From a checkpoint of a small encoder-decoder audio transcriber.
Training: soap at rate 0.0027, 6700 steps, batches of 64.
Data: trained on short read English sentences (LibriTTS-R), 26041 training examples, 16.5 epochs.
Rows from block 3 of the audio encoder of a small encoder-decoder audio transcriber, named by matrix and row number. Rows with one number belong to one neuron. Each number is 128 + 24 x the weight over its row's rms, rounded and kept within 0 to 255. All counts start at 0.
After each neuron's rows are labels from the 100 clips, of 14976, where the neuron reaches its highest value: "top examples" is what is common among them. Only what is clearly more common there than usual is listed. The data: short read English sentences (LibriTTS-R).
# fc1: first MLP up (encoder.blocks.3.ff1.fc1.weight, 640x160), inputs 0-79
# fc2: first MLP down (encoder.blocks.3.ff1.fc2.weight, 160x640, transposed), outputs 0-79

fc1.257 [157 116 106 103 143 104 127 111 122  80 124  95 129 122 124 147 122 114 132 131 143 127  92 128 134 112 151 121 133 102 108 110 141 171 116  84 138 161 152 147 121 155 141  88 112 127 184 100 124  91 205 162 112 149 149 154 122  81 125 112  82 139 130 129 119  99 106 139 146  91 121 132  89  88 133 105 133 127 152 118]
fc2.257 [130 150 131 139 162 149 137 126 152 146 144 161 100 136 180  63 135 112 175 110 126 117 149 126 157 164 120  99 113 169 112  60 133  92 134 128 113 126  99 123 122 117 144 117 138 152 137 152  63 133  91 138 109 130 126 109 138 150 111 166 169 103 127 130 132 131 113 140 130 137 121 129 145 161 144 145 116 155 149 125]
top examples: voice: female

fc1.2 [108 157 118 135 126 175  85 135 152 106 108 146 130 119 119 157 104 179 126 106 169 136 160 103 128 138 103 145 108 147 118 122 125 114 121 146  81  84 148 133 135 165 152 137  83 129 101 115 117 112  96 157 164 116 129  92  76 130 103 105 116 139 158 184 118  99 136 104 100  92  98 173  98 152 141 144 125 117  83 123]
fc2.2 [133 121 105 157 138 124 152 161 140 103 145 137  90  71 147 139 100 179 129 119 101 106 147 144 129 131 135 115 107 110 141 140 113 108 130 179 165 103 116 124 209 162 131 189 110 119 159 139 119 102 109 155 125 123 120 140 110 137 137 150 135 144 110 137 118  91 139 130 188 153  99  77 159 124 148 134 156 167 175 160]
top examples: the word "he"

fc1.441 [160 152  82 145 162 126 116 130  99 138 168 178 132  89 121 157 117 131 121 183  77 137 155 140 116 108 161  91 141 147 161 140 151 101  80 133 113 152 149 131 132 164 150  69 113 143 138  99 109 140 115 105 109 135 170  77 141 126 144 101 103 118 144 125 130 195 118 118 129 133  94 139 120 115 138 117 106 112 127 103]
fc2.441 [128 113 150 174  88 107 162 182 121  90  96 104 130  99 147 104 147 117 134 174 105 179 187 120 115 155 101 135  96 131  99 134 107 125 117 168 138 177 152 119 136  99 144  93 114  80 140 117 130 140 145 160 117 135 117  86 112  90  99 126 146 164 131 143 175 115 176 148 122 133 117 102 124 129 122  96 152 117 115 184]
top examples: the word "you"

fc1.556 [ 85 116 136 152 116 130 119 119 146  99 110 147 112 133 144 149  73 102 154 107 132 138  74 134 147 137 130 129 138 116 109 109 109 207 124 149  89 106 107 136  90 159 111 128 148 157 134 144 114 146 161  96 111 115 112 181  96 125  98 115 103  83 122 131 123 102  91  95 100 119 158 147 108 135  78 104 117  97 119 146]
fc2.556 [117 100 162 109 146 114 139 124 151 186 116 192 150 135  91 127 159 134 115 154 163 127  89 125 132 153 132 129 136 148 119 116 152 145 125 141 139 138 138 130 167 179 133 119 109 112 165 165 123  76  82 135 132 120 135 151 152 131 122 135 139  89 115 135 124 152 162 143 114  87  95 115 156 100  95 145 106 161 131 132]
top examples: the word "was"

fc1.477 [157 143  84  93 135  75 108 146 107 106 138 112 129 143 126 129 127 129 167 152 119 118 165 118 105 147 117 156 111 168  96 148 157 113 129 159 103 160 139 102 176 158 106 129 165 148 126 127 113  91 118 126 120 112 121 120  69 118  98 100 120 143 128 131 138 108 122 137 156 157 105 121 159 167 118 128 154 189 147 175]
fc2.477 [135 149 224 121 133 110 137 142 152 144 181 158 100  86  80  91 133 135 106 110 101 144 140 123 114 121 101 139 134 159 147 138  76 145  90 150 114 106 145 115 126 120 134 145 129 138 130 138 133 137 140 125 102 136 139  96  91 120 140 139 113  93 131 161 148 136 134 106  52 113 157 103 119 113 122 126 145 121 123 131]
top examples: the word "you"

fc1.366 [105 137 133 117 122 139  99 196 107 152 128 108  95 156 127 108 129 138 123 177 106 112 143 133  92 131 111 110 138  79 143  89 142 128 120 111 144 152  95 155 129 139 101  54 133 110 141 113 142 103 105 131 128 163 135 129 122 121 116 172 154 154 131 174 179 163 131 147 136 166 116 110 107 130 157  87 157 129 128 110]
fc2.366 [112 175 193 177 154 153 113 135 124 118 130 164 155 139  93 112 184 120 141 100 127 161  97 145 121 111 140 127 118 154 131 133 160 133 138 129  93 157  92 167 134 123 109 156 111  98 131 153 133 121 121  99  86 141  99 130 129 123 127 104 156 177 145  85 110 137 130 124 137 102 143 119  94 150 149 132 138 109 129 117]
top examples: the word "is"

fc1.211 [ 96 120 161 179 115 132 102 103 122 129 126 127 149 165 147 163 136 141 141 113 126 125 110 165 124 103 121  96 166 167 124 132  99 152 103 109 151 115 167 105 157 144 155  98 179 118 146 121 100 123 160 134  95 139 168 100 103 124 113  85 117 136 188 129  97 135 157 119 105 128 157 129 159 124 155 170 120 137 129 110]
fc2.211 [128 188 154 106 100 121  89 131 136 137 124 116  84 122 129 146 110 141 115 120 162 151 141 119 181 145 137 131 117 114 141 113 110 141 124 183 127  90  89 190 167 147 118 164 125 105 143  86 124 129  80 126 171  60 139 133 141 128 164 115 114  93 150 116 165 137  82 118  86 136  91 171 110 147 128 161 151 143 131 106]
top examples: the word "you"; the word "to"; the word "me"

fc1.78 [118 155 139 118 158  93 145 136 109 146 112 188 159 108  87  82 156  97 109  78 122 123 129 140 117 185  91  99 146  92 125 109 108 106 116 130 147 161 150  82  97 119 176 127 108 143 119 124 130 119  88 149 118 112 103 117 101 121  93 148  90 134  97 127 128 129 148 109 122 163  97  92 150  75 142 149 126 153 140 174]
fc2.78 [120 116 117 201 111  99 104 147 141 117 129 113 140 120 149 157 155  98  95 150 166  93 142 141 128 121 119 111 108  92 131 117 145 141 186 157 141 143  98 175 116  92 123 156 151  72 119 141 115 118 108 132 123 133 159  86 144 120 150 126 143  97 132 130  92 113 135 178 101 129 137  87 126 179 110 150 107  67 134 131]
top examples: the word "i"

fc1.156 [159 146 101 123 174 147 144 123 109 120 166 136 132 127 131 134 147 110 144  91 128 133  98 158 104 174 106 132 131 117 133 167 106 106 165 119 151 105  91 141 128 145 140  95 141 132 150  99 150  61 103  90 142 125 165 109 163 144 151 162 155 104 119 152 156  83 104 136 125 104 127 132 136 137 135 108 115  85 153 139]
fc2.156 [104 145 149 123 135  86 125 120 140 130  82 110 129 119 162 122 115 112 111 136 141 158 119 126 153  85 101 135 114 157 131 126 118  94 131 153 158 135 158 129 168 126 159 119  62 129 124  98 132 144 155 140 133 119 107 118 105  76 139 123 117 174 120 114 117 175 106 130 125 124 112 102 142  99 152  90 130 159 144 137]
top examples: voice: male

fc1.89 [140 128  99 189 146 190 166 153  91 124 123 114 149 109 143 125 122 130 163 151 103 120 120 152 125 121 122 137 130 132 145  72  93 150 124 131 169 125 127  72 174  98 145 104 117 128 121 104 140 116  85 130 118 139 137 161 132 120  99 147 111 127 133 120 130 118 129  93 146 144 110 177 140 124 179 114 166 164 114 111]
fc2.89 [103 159 124  34  85 153  94 178 114  68 140 159  74 150 144 145  79 137 136 103 143 152 137 129 123 153 157 161 142 116 158 124 131 127 144 104 109 116  78 150 109 141 113 131 109 163 136 132 124 139 141 122 104 141 147 109 103 147 163 128 140 134 163 100 138 116 154 122 129 126 161 114  94 114 111 141 148 146 115  90]
top examples: the word "was"

fc1.182 [ 82 151 128 169 124 145  99 111 109 120 152 124 119 126 120 115 122 115 158 165 120 126 143 115 114 173  86 114 138 132 112 126 164 141 140 117  90 155 107 135 149 127 133  85 115  96 161  91 105 103 147 124 123 139 119 131 111 152 142 130 120 149 165 104 166 120 170 135  99  97 162 145 119 131 145 131 103 192 119 122]
fc2.182 [180 126 131  57 103 105 116 156 152  82 106 158 135 112 129 106 114 108 152 151  93 126 140 109 115 115 126 144 120 124 122 111 131 139  99 126 160 111 106 130 145  93 150 150 127 159 115 152 136 145 135 139  92 107 132 141 152 149  93 132 106 159  97 158 169 144 105 137 150 100 144 142  93 176 158 123 154  73  89 185]
top examples: the word "is"

fc1.515 [152 148 115 130 105 160 136 115  89 107 131 124 173 124 110 111  91  93 129 156 137 159 171 112 121 173  86 119 129 115 134 115 102 101 121 133 122 112 176 125  99  99 122 136 112 136 118 180 108 137 113 120 161 108 166 155 119 119  89 123 171 115 134 109 135 103 160 108 118 111 117 127 113 144 155 134 142 131 152 147]
fc2.515 [159  94  95 113 100  84 124  76 179 155 123  89  99 117 103 132 130 125 119  98  91 117 143 123 118 157  98 116 129 172  98 138 141 143 126 103 116 134 108 135 134 135  98 136 202 136 166  73 106 141 150 139 150 118 117 108 109 144 166 137 155 179 170 145 108 141 124 116 138 123 147 131 112  82 147 104  86 149 108 143]
top examples: the word "you"

fc1.31 [101 121 147 134 153 151 110 140 135 131 129 130 137 116 107 108 152 114 110  74  89 151 146 106 147 141 123 134 117 104 124 130 131 169 158 114 102  52 136 101 131 126 142 167 118 120 142 184 157 136 112 109 138 120 138 159  88 124 163 160 145  95 128 152  88 146 145 146 120 106 171 176  94 126 131 146 100 154  99 120]
fc2.31 [ 95 143 154 127 131 159  98 114 145  90 118 136  83 173 161 141 146 125 136 125 117 145 164 149 140 125 117  94 141 125 121 132 103 134 131 114 152  75 144 156 125 108 160 128 130 103 119 123 143 144  71 129 112 133 162 118 150  93 141 167 170 131 161 168 154 132 114 156 159 170 122 165 117 165 117 167 104 109 160 111]
top examples: the word "he"

fc1.176 [150 116 115 136 124 198 130 108 120 176 106 145 169  81 136 123 143 133 138 134 173 106  77 110 125  79 128 122 109 124 120 162  94 157 133 103 149 165 168 109 168  76 126 141 111 136 167 141 132 135 145 131 120 133 127 142 137 158  92 121 148 112 126 156 167 112  88 157 123 106 136 107 126 199 107 140 133 105 150  83]
fc2.176 [119 102 151 102 135  94 172 178  91 142  83 128 110  88 114 131 159 116  91 113 100  75 144 122 119 165 112 141 151 130 107 133 133 137 136 161 124 171  94 126  95 151 104 129 145 124 133 142 131 136 108 133  72  91 134  98 172 152 115 169 152 149 125 125 106 133 151 157 148 116  93 138 147 134 157 162 146 124 127 132]
top examples: voice: male

fc1.345 [112 148  90 120 159 112 129 142 131 102 166 137 170 140  88 103 129  86 153 114 131 150  99  91 115 149 127 143 130 117 120 149 145 128 120 159 153 154 115  88 114 121 116 104 144 136 168 122 119 109 116  70 128 115 115 122  93 132 149  93 136 154 102 135 137 162 185 122 165 118 109 107 132 119 168 140 156  96 126 147]
fc2.345 [110 152 162 115 128 131 100 128 135 155 162 155 163  79  81 108 158 137 121 109 142  93 140 104 129 121 131 151 118 142  99 128 164 126 111  89 161 117 138  74 113 138 119 120 140 103 140 102 107 113 158 151  94 106 167 155 174 140  95 135 115 114 147  85  90  96 145 158  75 111 119 127  50 136 125 101 128 128 139 122]
top examples: the word "you"

fc1.615 [ 87  81 157 116  90 117 103  88 107 102 153 170 139 121 137 153 135 144 118 132 108 166 117 118 100 121  93 131 102 123  94 111  82 138  79 126 161 155 171 113 151 109 160 127 131  89 135 122 106 118 122 117 147 118 146 116 151  99  85 112 130 105 127 124 121 124 135 115  99 112 128 104 118 154 139 117  99 131 143  97]
fc2.615 [122 133 124 119  52 131 124 146 161 169 115 133 128 129 120 139 119 163 119 117 174 167 156 167 123 111 109 128 146 156 139 137 116 106  95 145 119 106  89 112  96 144 123 165 120 132  92 123 146 123 116  88 131 105 142 149 134 125 194 124 119 150  99  71 125 139 128 119 139 142 117 135 133  90 114  91  68 131 117 118]
top examples: voice: female

fc1.461 [108 154 142 124  85 180 152 146 116 121 107  91 164 160  85 150 123 168 139 159 164 107 140 117 121 144  79 180 118 140 118 123 133 106 151  93 131 122 133 101  99 128  87 186 117 149 136 135 130 107 140 106 151 150  93 126 160  91 124 144 148 130 173 120 178 113 154 146 102 138 179 170 114 130  91 144 131 152 124 134]
fc2.461 [156 123 137 147 131  91  94 151 138 109 133 101 100 111 123 117 137 130 124 154 113 130 154  94 106 139  97 113 131 110 154 126 150 131  99 165  97 138 143 185 147 155  83  90 140 142  92 106 128 174 133 145 141 114 123 103 134 108 109 146 156 154 106 140 143 121  92 143 167 118 121  79 131 135 122 127 156  96 119 113]
top examples: the word "you"

fc1.21 [ 89 122 132 110 121 157  94 140 147  95 130 146 148 151 143 125 128 161 148 188 129 175 154 161 135 143 151 109 121 156 105 144 103 109 134 142 137 141 128 157 155 101  74 126 124 180 158 140 133 197 118 140 124 122 119 113  72 111 127 107 115 106 110 136 123 114 115 128 158 107 124 158 137 102 110 102  95  93 105 102]
fc2.21 [125 121 157 160  83  97 105 164 149 145  67  95 161 131 112 147 128 163 123 118 163 127 136 149 126 130 141 105 134 115  90 143 117 136 121 124 118  85 115 127 103 131  88 152 106 126 123 169 149 151  84  83 106 159 140 148  77 156 116  96 110  95  83 103 120 111 108  94 125  61 162 129 118  89 137 136  91 132 151 139]
top examples: the word "it"; the word "was"

fc1.215 [100 118 148  76 145  90 156 129 124  99 144 125 144 153 135 115 128 105 139 128 136 116 159 109 151 113 145 116 163 135  78 168 142 176 146  89 125 137 145 116 139 172 114 118 130 131 150 155 124  94 170 102 172 125 139 115  81  72 123 109 148 108 123 139 155 139 153  77 111 102 128  89 114 119 124  69 150 114 101 144]
fc2.215 [101 156 113 123 131 135 123 105 128 127 165 119 145 120 129 130 119 160 131 143  95 102 133 107 123 172  93 125 149 175 138 144 101  89 158 125 115 106  63 133 140 119  92  83 142 111 131 161 118 103 121 120  95  94 102 109 119 122 134 118 118 160 146 157 120 107 112 116 136 136 123 114 129 106 117 129 139 176 184 148]
top examples: the word "i"

fc1.224 [165 128 104 143 108 103 124  86  95  88  92 156 123 171 138 115 106 156 142 141 114 102 115 140 130 148 137 141 158  95 136  92 105  92 157 104 131 155 120 155 111 142 115 137 150 152 147 115 157 126 161 134 137 129 136  92 135 130 126 115 133 117 112 101 141  93 161 144 104 170 128 155 111 172 136 127 131 131 149  70]
fc2.224 [128 110 136 110 116 125 115 115 155  96 170 112 113 163 114 123 116 122 154 108 137 155 134  98  89 144 144  95  83 133 120 149 141 150 108 148 146 141 136 111 191 115 119  56 122 173 133 121 129  92 104 160 139 136 166  79 138 141 164 166 143 145 158 149 141 115 125 146 129 141 151  83 115 160 132 137 112 137 147 144]
top examples: the word "the"

fc1.371 [154 117 134 174 111 143 104 131 110 156 123 155 165 131 159 107 123  92 120 117  91 113 127  91 148 104 158 126 107 165 137 115 120 136 140 147 123 128 161  78 131 153 140  94 160 102  98 144 154 166 132 121 149 152 133  91 113 117 136 122  72 101  87 180 116  97 122  72 116 108 166 119 141 147 124 180 121  89 115 165]
fc2.371 [164 118 139 166 147 121 132 136 128 166 132 103 132 119 128  90 131 127 136  98 159 115 100 134 152 162 143 112 121 142  76 110 122 105 131 130  87 136 107 135 152 150 121 155 147 134 137 113 135  96 127 155  99 145 115 128 165 108 115 167 177 120 122  45 127 154 132 126 113 104 114 159 146  97 113 134 148 174 121  65]
top examples: voice: male

fc1.353 [150 131 139 135 113 130 165 190 120 146 149 118 167 130 116 109 149 134  68 144 154 150 166 132 146 131 130 112 104  81 109 117  99 148 112 127  99 133 123 115 136 154  84  79 125 110 147  99 177 143 139 119 132 138 156 103 143 144 119 144 118 172 154 127 134 101 151 127 118 154 144 108 149 164 125 101 191 129 120 133]
fc2.353 [129 108  88 154 123 149 128 120 138 101 120 194 119 149 121 146 148 138 146 162  93 118 105 118  98 108 118 164 167 112 146 145 100 132 132 168 128 151 150 108 191 135 164 168 132 170 108 159  93 127 143 150 158 155 117  98 138 139  95 121 151 150 117 108 119  73  83  75 162 125 106 176 120 109 144 161 103 121 129 121]
top examples: voice: female

fc1.535 [126 106 135 136 136 121  89 112 143  83 138 149 136 132 141 107 132 163 128 115  78 122 112 138 118 148 145 135 133 171  92 166 116 166 105 101 108 155  97  86 101 147 139 169 131 154 121 108 134  99 115 108  85 124  80  98 130 115 109  89 108 116 112 125 151  55 136 128 151 163 136 117 125  99 129 162 127 121 162 152]
fc2.535 [111 137 154 164 155 146 139 132 137 166 165 142 128  58 157 145 160 164 102 100 167  70 126 135 159 159  96 100 135 142 131 119 142 122 133 108 140 132 140 148 135 135 174 112 178 101 112 134 131  96  51 101  94 137 134 100 111 136 121 120 159 191 131 116  93 192 155 134 141 131 128 122  86 162 149 149 123 132 136 146]
top examples: the word "i"

fc1.597 [155 149 124  94 147 145 156 165 104  73 161 137 119 118 116  86 156 129 161 121 144 162 146 136 119 136 116 181  82 164 110 171  80 107  92 127 121 132 122 117 137 120 137 104  58 111 114 127  73 136 129 148 133 124  94 165 116 138 141 127 148 129 152 137 176 145 104 117 121 118 137 130  91 114 113  96 151 147 112 146]
fc2.597 [190 134 145 169 141 117 100 137 118 131 160 117  89 145 135 197 176 145 116 133 117  97  79 102 108 147 142 126 131 135 113 140  97 128 114 119 123  94  81 141 121 121 132 156 175 156 111 129 126 143 157 137 153 113 119 121 161 104 143 131 160 118 154 179 160 123 143 146 188 113 154  76 149 120 138 143 152 130 139 135]
top examples: voice: female

fc1.252 [169 151 151 100 157 121 118 145 168 123  77  94 144 108 121 111 137 146 148 143 161 127 109 119 139 129  92 166 114 115 128 102 132 102 150 143 144 126  94  78  99 136  99 135  91 104  99  98 117 108 120 143  86 120 129  80 140 122 123 143 183 138  89 130 125 144  90 165 131 139 123 191 113 181 123 109 125 154 105 123]
fc2.252 [ 54 101 162 173 106 102  86 162  99 151 155 141  95 155 133 144  77 122 101 112 112 148 122 116  94 101 105 136 150 152 144 141 170 118 113 161 123  90 137 142 101 133 115 100 168 142 127 140 139 159  84 119 119 114 126 144 129 150  75 138  95 116 127 113 137 129 133 109 116 115 111  98 117 105 126 109 124 111 151 144]
top examples: the word "to"

fc1.307 [205 100 126 140 119 100 138 131 125 125 121 134 104 145 139 130 145 115 146 144 166  96 158 123 149 111 101 133 149 146 146  47 129 108 137  89 151 139 157  80 148 136 116 142 147 125 125 134 137 128 133 159 134 146 128 128 133 145 160 143 145 143 165 157 146 148 133 123  53 114 125 149 131 131  96 141 140 150 167 126]
fc2.307 [122  79 137 120 106 121 128 147 126 157 164  50 143 144  84 133 115 105 111  98 129 120 114 124 139 123 152 152 146 137 117 168 114 117  98 155 116 139  85 168 106 123 154 108 105 135 131  75 144  97  74  94 124 103 120 139 124  98 118 168 188 108 166  95 106 126 145 135 167 127 134 119  81 156 144 156 150 137 143 162]
top examples: the word "the"; the word "of"

fc1.264 [124 119  77 109 143  98  82 153 120 141 131 113 153 118  92 153 147 142 105 144 133 149 119 148 123 112  98  69 147  88 128 148  93 134 114  94  99 117 107  89 130 118 123 149  99 126 100 159  82  86 116 103 126 102 140 123 124 175 176  81 134 127 166 140 119 149 117 170 113 111 170 148 107 122 112 152 140 100 113 158]
fc2.264 [ 83 126 130 119 121 113  90 129  98  97  85 103 102 146 126 131 151 142 112  90 115 125 139 113 143 138 155 124 149 123 165 122 128 125 118 156 133 139 154 168 109 137 116 129 132 123 124 109 128 110 110 109 128 162 135 134 138 106  92 144 148 182 124 188 127 115 100 175 144 128 125 111 117 181 136 132 139 164 146 102]
top examples: the word "you"

fc1.88 [ 98 126 142 129 126 126 133  95 108 106 159 110 103  94 118 148 106 116 185 121 118 155 162 122 130 152  91 146 158  97 145  88 119 126 116 104 104 144 111 138 145 135 122 121 109 156  97 171 148  93 135 131 136 166 158 150 116 136 112 117 117 147 114 162 117  84  90 140 136 147  96 127 109 160 160 122 166 163 160 110]
fc2.88 [108 130 128 111 133 116 125 123  85 157 119 156 152  98  95 121 128 117  76 139 119 118 105 169 132  95 155  53 169  82 100 107 137 122 120 114 148 126 110 139 131 116 118 126  97  87 136 128 153 136 142 112 160 145  96 138 120 131 133 105 154 137 145 127 109 150 127 121 102  92  96 124 131 101 144 117  84 119 153 106]
top examples: the word "was"

fc1.194 [112  64 119 120 147 117 118 131 161 150 102 127 127 144 143 142 100 146 124 167 141 100 149 102 150  88  91 137  75 128 127 153 134 152 131  97 137  87 134 111 133 141 107 143 136  93 122 115 137 120 189 106 152 128 151 122 126 134  86 151 179 116  97  96 104 173 144 130 167 150 110 125 111 109 117 144 128 126 125 122]
fc2.194 [ 85  81 159 132 133 105 155 113 100 144 124 100  98 115 155 152  99 128 137 124 128 134 155 144 113 165 161 123 139 130 152 155 141  98 138 111 142 151 111 122 114 148 112 149 134 149 100 137 113 110  87 149 116 116 131 116 111 107  90 157 117 131 113 154 143 129  83 132 151 155 136 183 132 108 114 171 114 162 124 118]
top examples: the word "to"

fc1.457 [142  96 105 126  94 115 166 110 127 113 156 107 105  87 138 131 100 142 105 134 142 106 157 158 126 116 103 100 136 160 125  80 132  97 115 127 125 116  98 173 109 100 128 113 137 102 146 128 148  99 139 106 173 168 152  99 146 121 128 140 109 111  63 126 117 150 173 154 125 104 109 112 141 125 168  74 104 130 129 102]
fc2.457 [129 129 157 137 168 135 154 166 128 115 128 130 142 107 109 106 153 113 138 119 164 137  97 134 155 159  72 149 131 163 116 119 124 133 174 139 191 136 157 128 125  97 127 109 166 176 147 110 134 186 100 136 147 128 118 123  98 131 114 136 141 111 109 107 147  94 178 105 126 151 118 160 141 130 147 166 158 123 118 131]
top examples: the word "was"

fc1.153 [121 128 116 107 114 168 125 141 121 142 146 123 135 155  66 119 136  77 146  94 115 149 115 110 161 143 123 127 149 126 156 132 135  73 124 139 103 135 129  99 123 125 102  95 105 100 102  97 142 143 101 121 116 121 124 173 135 102  99 127  91 119 147 161 116 130 125 130 192 135 146 179 136 154 119 173 121 115 126 121]
fc2.153 [115 157 162 131 134  77 112 135 137  89 159 144 136 145 146 147 163 112 124 152 122 176 156 170  85 123 146 116 174 105 126 161 117 131 136 124 100 139 144  92 155 127 135 147 153 169 146 100 119  77 122 151 146 125 160 117 130 125  92 140 142 154 126  99 155 148 133 127 108 117 146 110 112 138 181 141 120 155 133 155]
top examples: voice: male

fc1.231 [156 116 101 115 121 131 145 107  98  67 110 118 102 113 105 128 176 121 155  84  99 124 125 124 134 123 130 113 117 140  98 133 150 113 125  92 126 126 171 117 162  99 158 133 137 115 153 110 117 142 187 133 110 165 119 113 156 124  99 133 130 140 125  97 119  79 124 122 121  95 130  90 136 103 122 137 146 135 163 108]
fc2.231 [ 96 138 131  91 162 145 100  99 139  78 141 152  76 103 155 159 110 117 120 150  99 113 113 101 143 122 124 164 176 141 114 140 104 136 122  92 129 137 168 104 177 142 113 132 130 133 151 130 119  92 138 121 103 101 130  92 117 111 142 135 130 122 144 113 103 138 132  62 159 117 173 103 110 170 127 134 141 134 158  86]
top examples: the word "of"

fc1.309 [131 134 120  73 107 112 126 117 155 128 126 146  86 167 163 117 129 139 112 117 117 127 136 121 118 158 124 137 150 118 132 135 123 113 128 132 115 123 104 164 117 120 145  86 128 123  98 105 166 121  74 181 103 132  96 160  89 117  69 158 109 104  93 145 131  96 115 114 134 135 128 152 125 110 109 100 108 166 163 123]
fc2.309 [143 153 126 144 137 104 137 131 140  90 141 165 135 139 104 111 150 154 129 121 120 146 127 125 103 157 161 113  91 155 141 108 161 154  89 136 139 115 147 119  92 128 139 153 136  97 104 100 144 137 138  87  81 154 136 132 160 113 151 139 182 154 116 109  89 122 103 164 110 146 135 127 113 133 132 155  99  62 139 131]
top examples: the word "i"

fc1.236 [159 132 109  94 143 103 114 103 127 171  93 133 103 140 134 129 119 120 113 119 152 101  99 136 133  85  84 161 144 119 122 167 182 156 158 162 143 146 153 130 154 149 172  71 115 117  99 137 119 109 152 135 111 163  93 128 130 122 124 119 126 142 159 139 137 163 149  79  75 137 101 103 109 140 157 130 132 109 139 118]
fc2.236 [114  56 177 113 169 134 145 117 105 104  89 113 144 133  92 135  75 133  97 121 145 166 128 104 109 144 151 148 116 139  95 155 145 109 119 109 149 142 131 151 127 155 135 110 115 114 156 126 141 101  83 123 132 113 140 122 163 154 145 136 119 130 115 105 171  74 136 173 159 138 128 125 108 121 113 150 125 127 163 168]
top examples: the word "the"

fc1.279 [161 109  85 147 147 110 132 144 136 110 118  89 141 130 106 136 145  99 109 122 156 126 150 107 118 131 133  90 153 165 155 141 124 124 111 132 129 108  58 113 130 123 151 115 121 147 155 120 125 100 105 161 212 127 115 146 117 171 100 136 154 143 162 123 140 121 160 148 139 106 156 116 109 102 134  95 128 139 147  96]
fc2.279 [ 55 161 164 114 173  93 130 153 144  96  87 123 129  93 139 128 122 118 130 127 114  76 106 132 124 109 131 125 116 114 103 140 111 192 156 145 117 157 154 156 113 142 142 153 159 136 166 110 106 138 132 113  97 151 135 131 109 109 133 154 165 116 110 129 107 152 142 118 108 154 156 162 113 137 127 132 102 141 144 154]
top examples: the word "he"

fc1.424 [186  99 136 129 103 122 131 132 114 139 161 116 112 143 116 133 122  96 123 145 107 164 107 118 121 119 128 112  96 125 153 152 186 105 127 121 122 130 110 106 101 106 186  99 120 110 133 180 145 119  99 171 118  89 133 108 151 127 178 123 114 108  91 152 126 146 161  96 132 125 114 141 105 145 176 196 158 117  83 138]
fc2.424 [ 94  99 117 102 115 131 156 133 139 144 126  95 135 101 112 128 160 141 121 134 118  96 160 148 138 139 148  99 130 139 154 132 105 146 151  90  90 143 146 144  86  99 150 176 164 129 121 103 121 128 146 145 155  96 162 131 147 143 134 115 107 152  90 101 108 164 145 147 132 148 120  95 119 162 140 112 117 166 132 142]
top examples: voice: male

fc1.596 [122 143 128 124 187 120 112 116  93 124 138 111 170 106 106 152 143 129  81 154 127 123 127 125 125 135  93 123 127 123 108 140 127 118 133 123 157  98  87 127 149 152 154  97 113 134 100 134 138 136 142 108 142 120 126  74 122 137  93 135 146 132 115  87  93  68 160  81 112 119 131 111  94 127 138 114 147 125 120 141]
fc2.596 [119 140  97 138 157  86 131 122 163 104 124 141 122 108 119 119 126 153 110 141 137  80 131  76 149 149 130 135  87 139 122 128 104 164 138 106 112 137 142  54 126 131  74 148 104 127 134 128 121 102 139 158 144 134 118 155 118 139 123 144 150 106 117 125 149 117 140 134 155 160  97 123 116 103 117 123 100 178 157 100]
top examples: voice: male

fc1.391 [109 169  80 110 120 122 149 140 153 123 142 155 100 120 106 117 159 151 141 182 133 125 132 137 142  97 142 116 146 135 123 152 142 181 125 116 121 160 100 125 137 109 124 108 152 130 102 159 142  96 143 126 119  99 140 185 130 194 133 195 158 142 141 132 118  87 108 117  94 108 119 164 111 137 100 121 130 110 147 147]
fc2.391 [144 142 126 130  94 155 105  71 154 105 135 161 120  88 148 120 130 121 136 113 138 146 126 127 126 157 162 125 140  94 131 116  99 102 121 185 129 116 107 152 129 153 102 149 164  99 116 156 151 163 123 182 104 164 117 121 125 130 140  90 125 139 125 151 159 214 153 109 103 167 149 124 159 136 135 140 170 135 113 131]
top examples: voice: male; the word "was"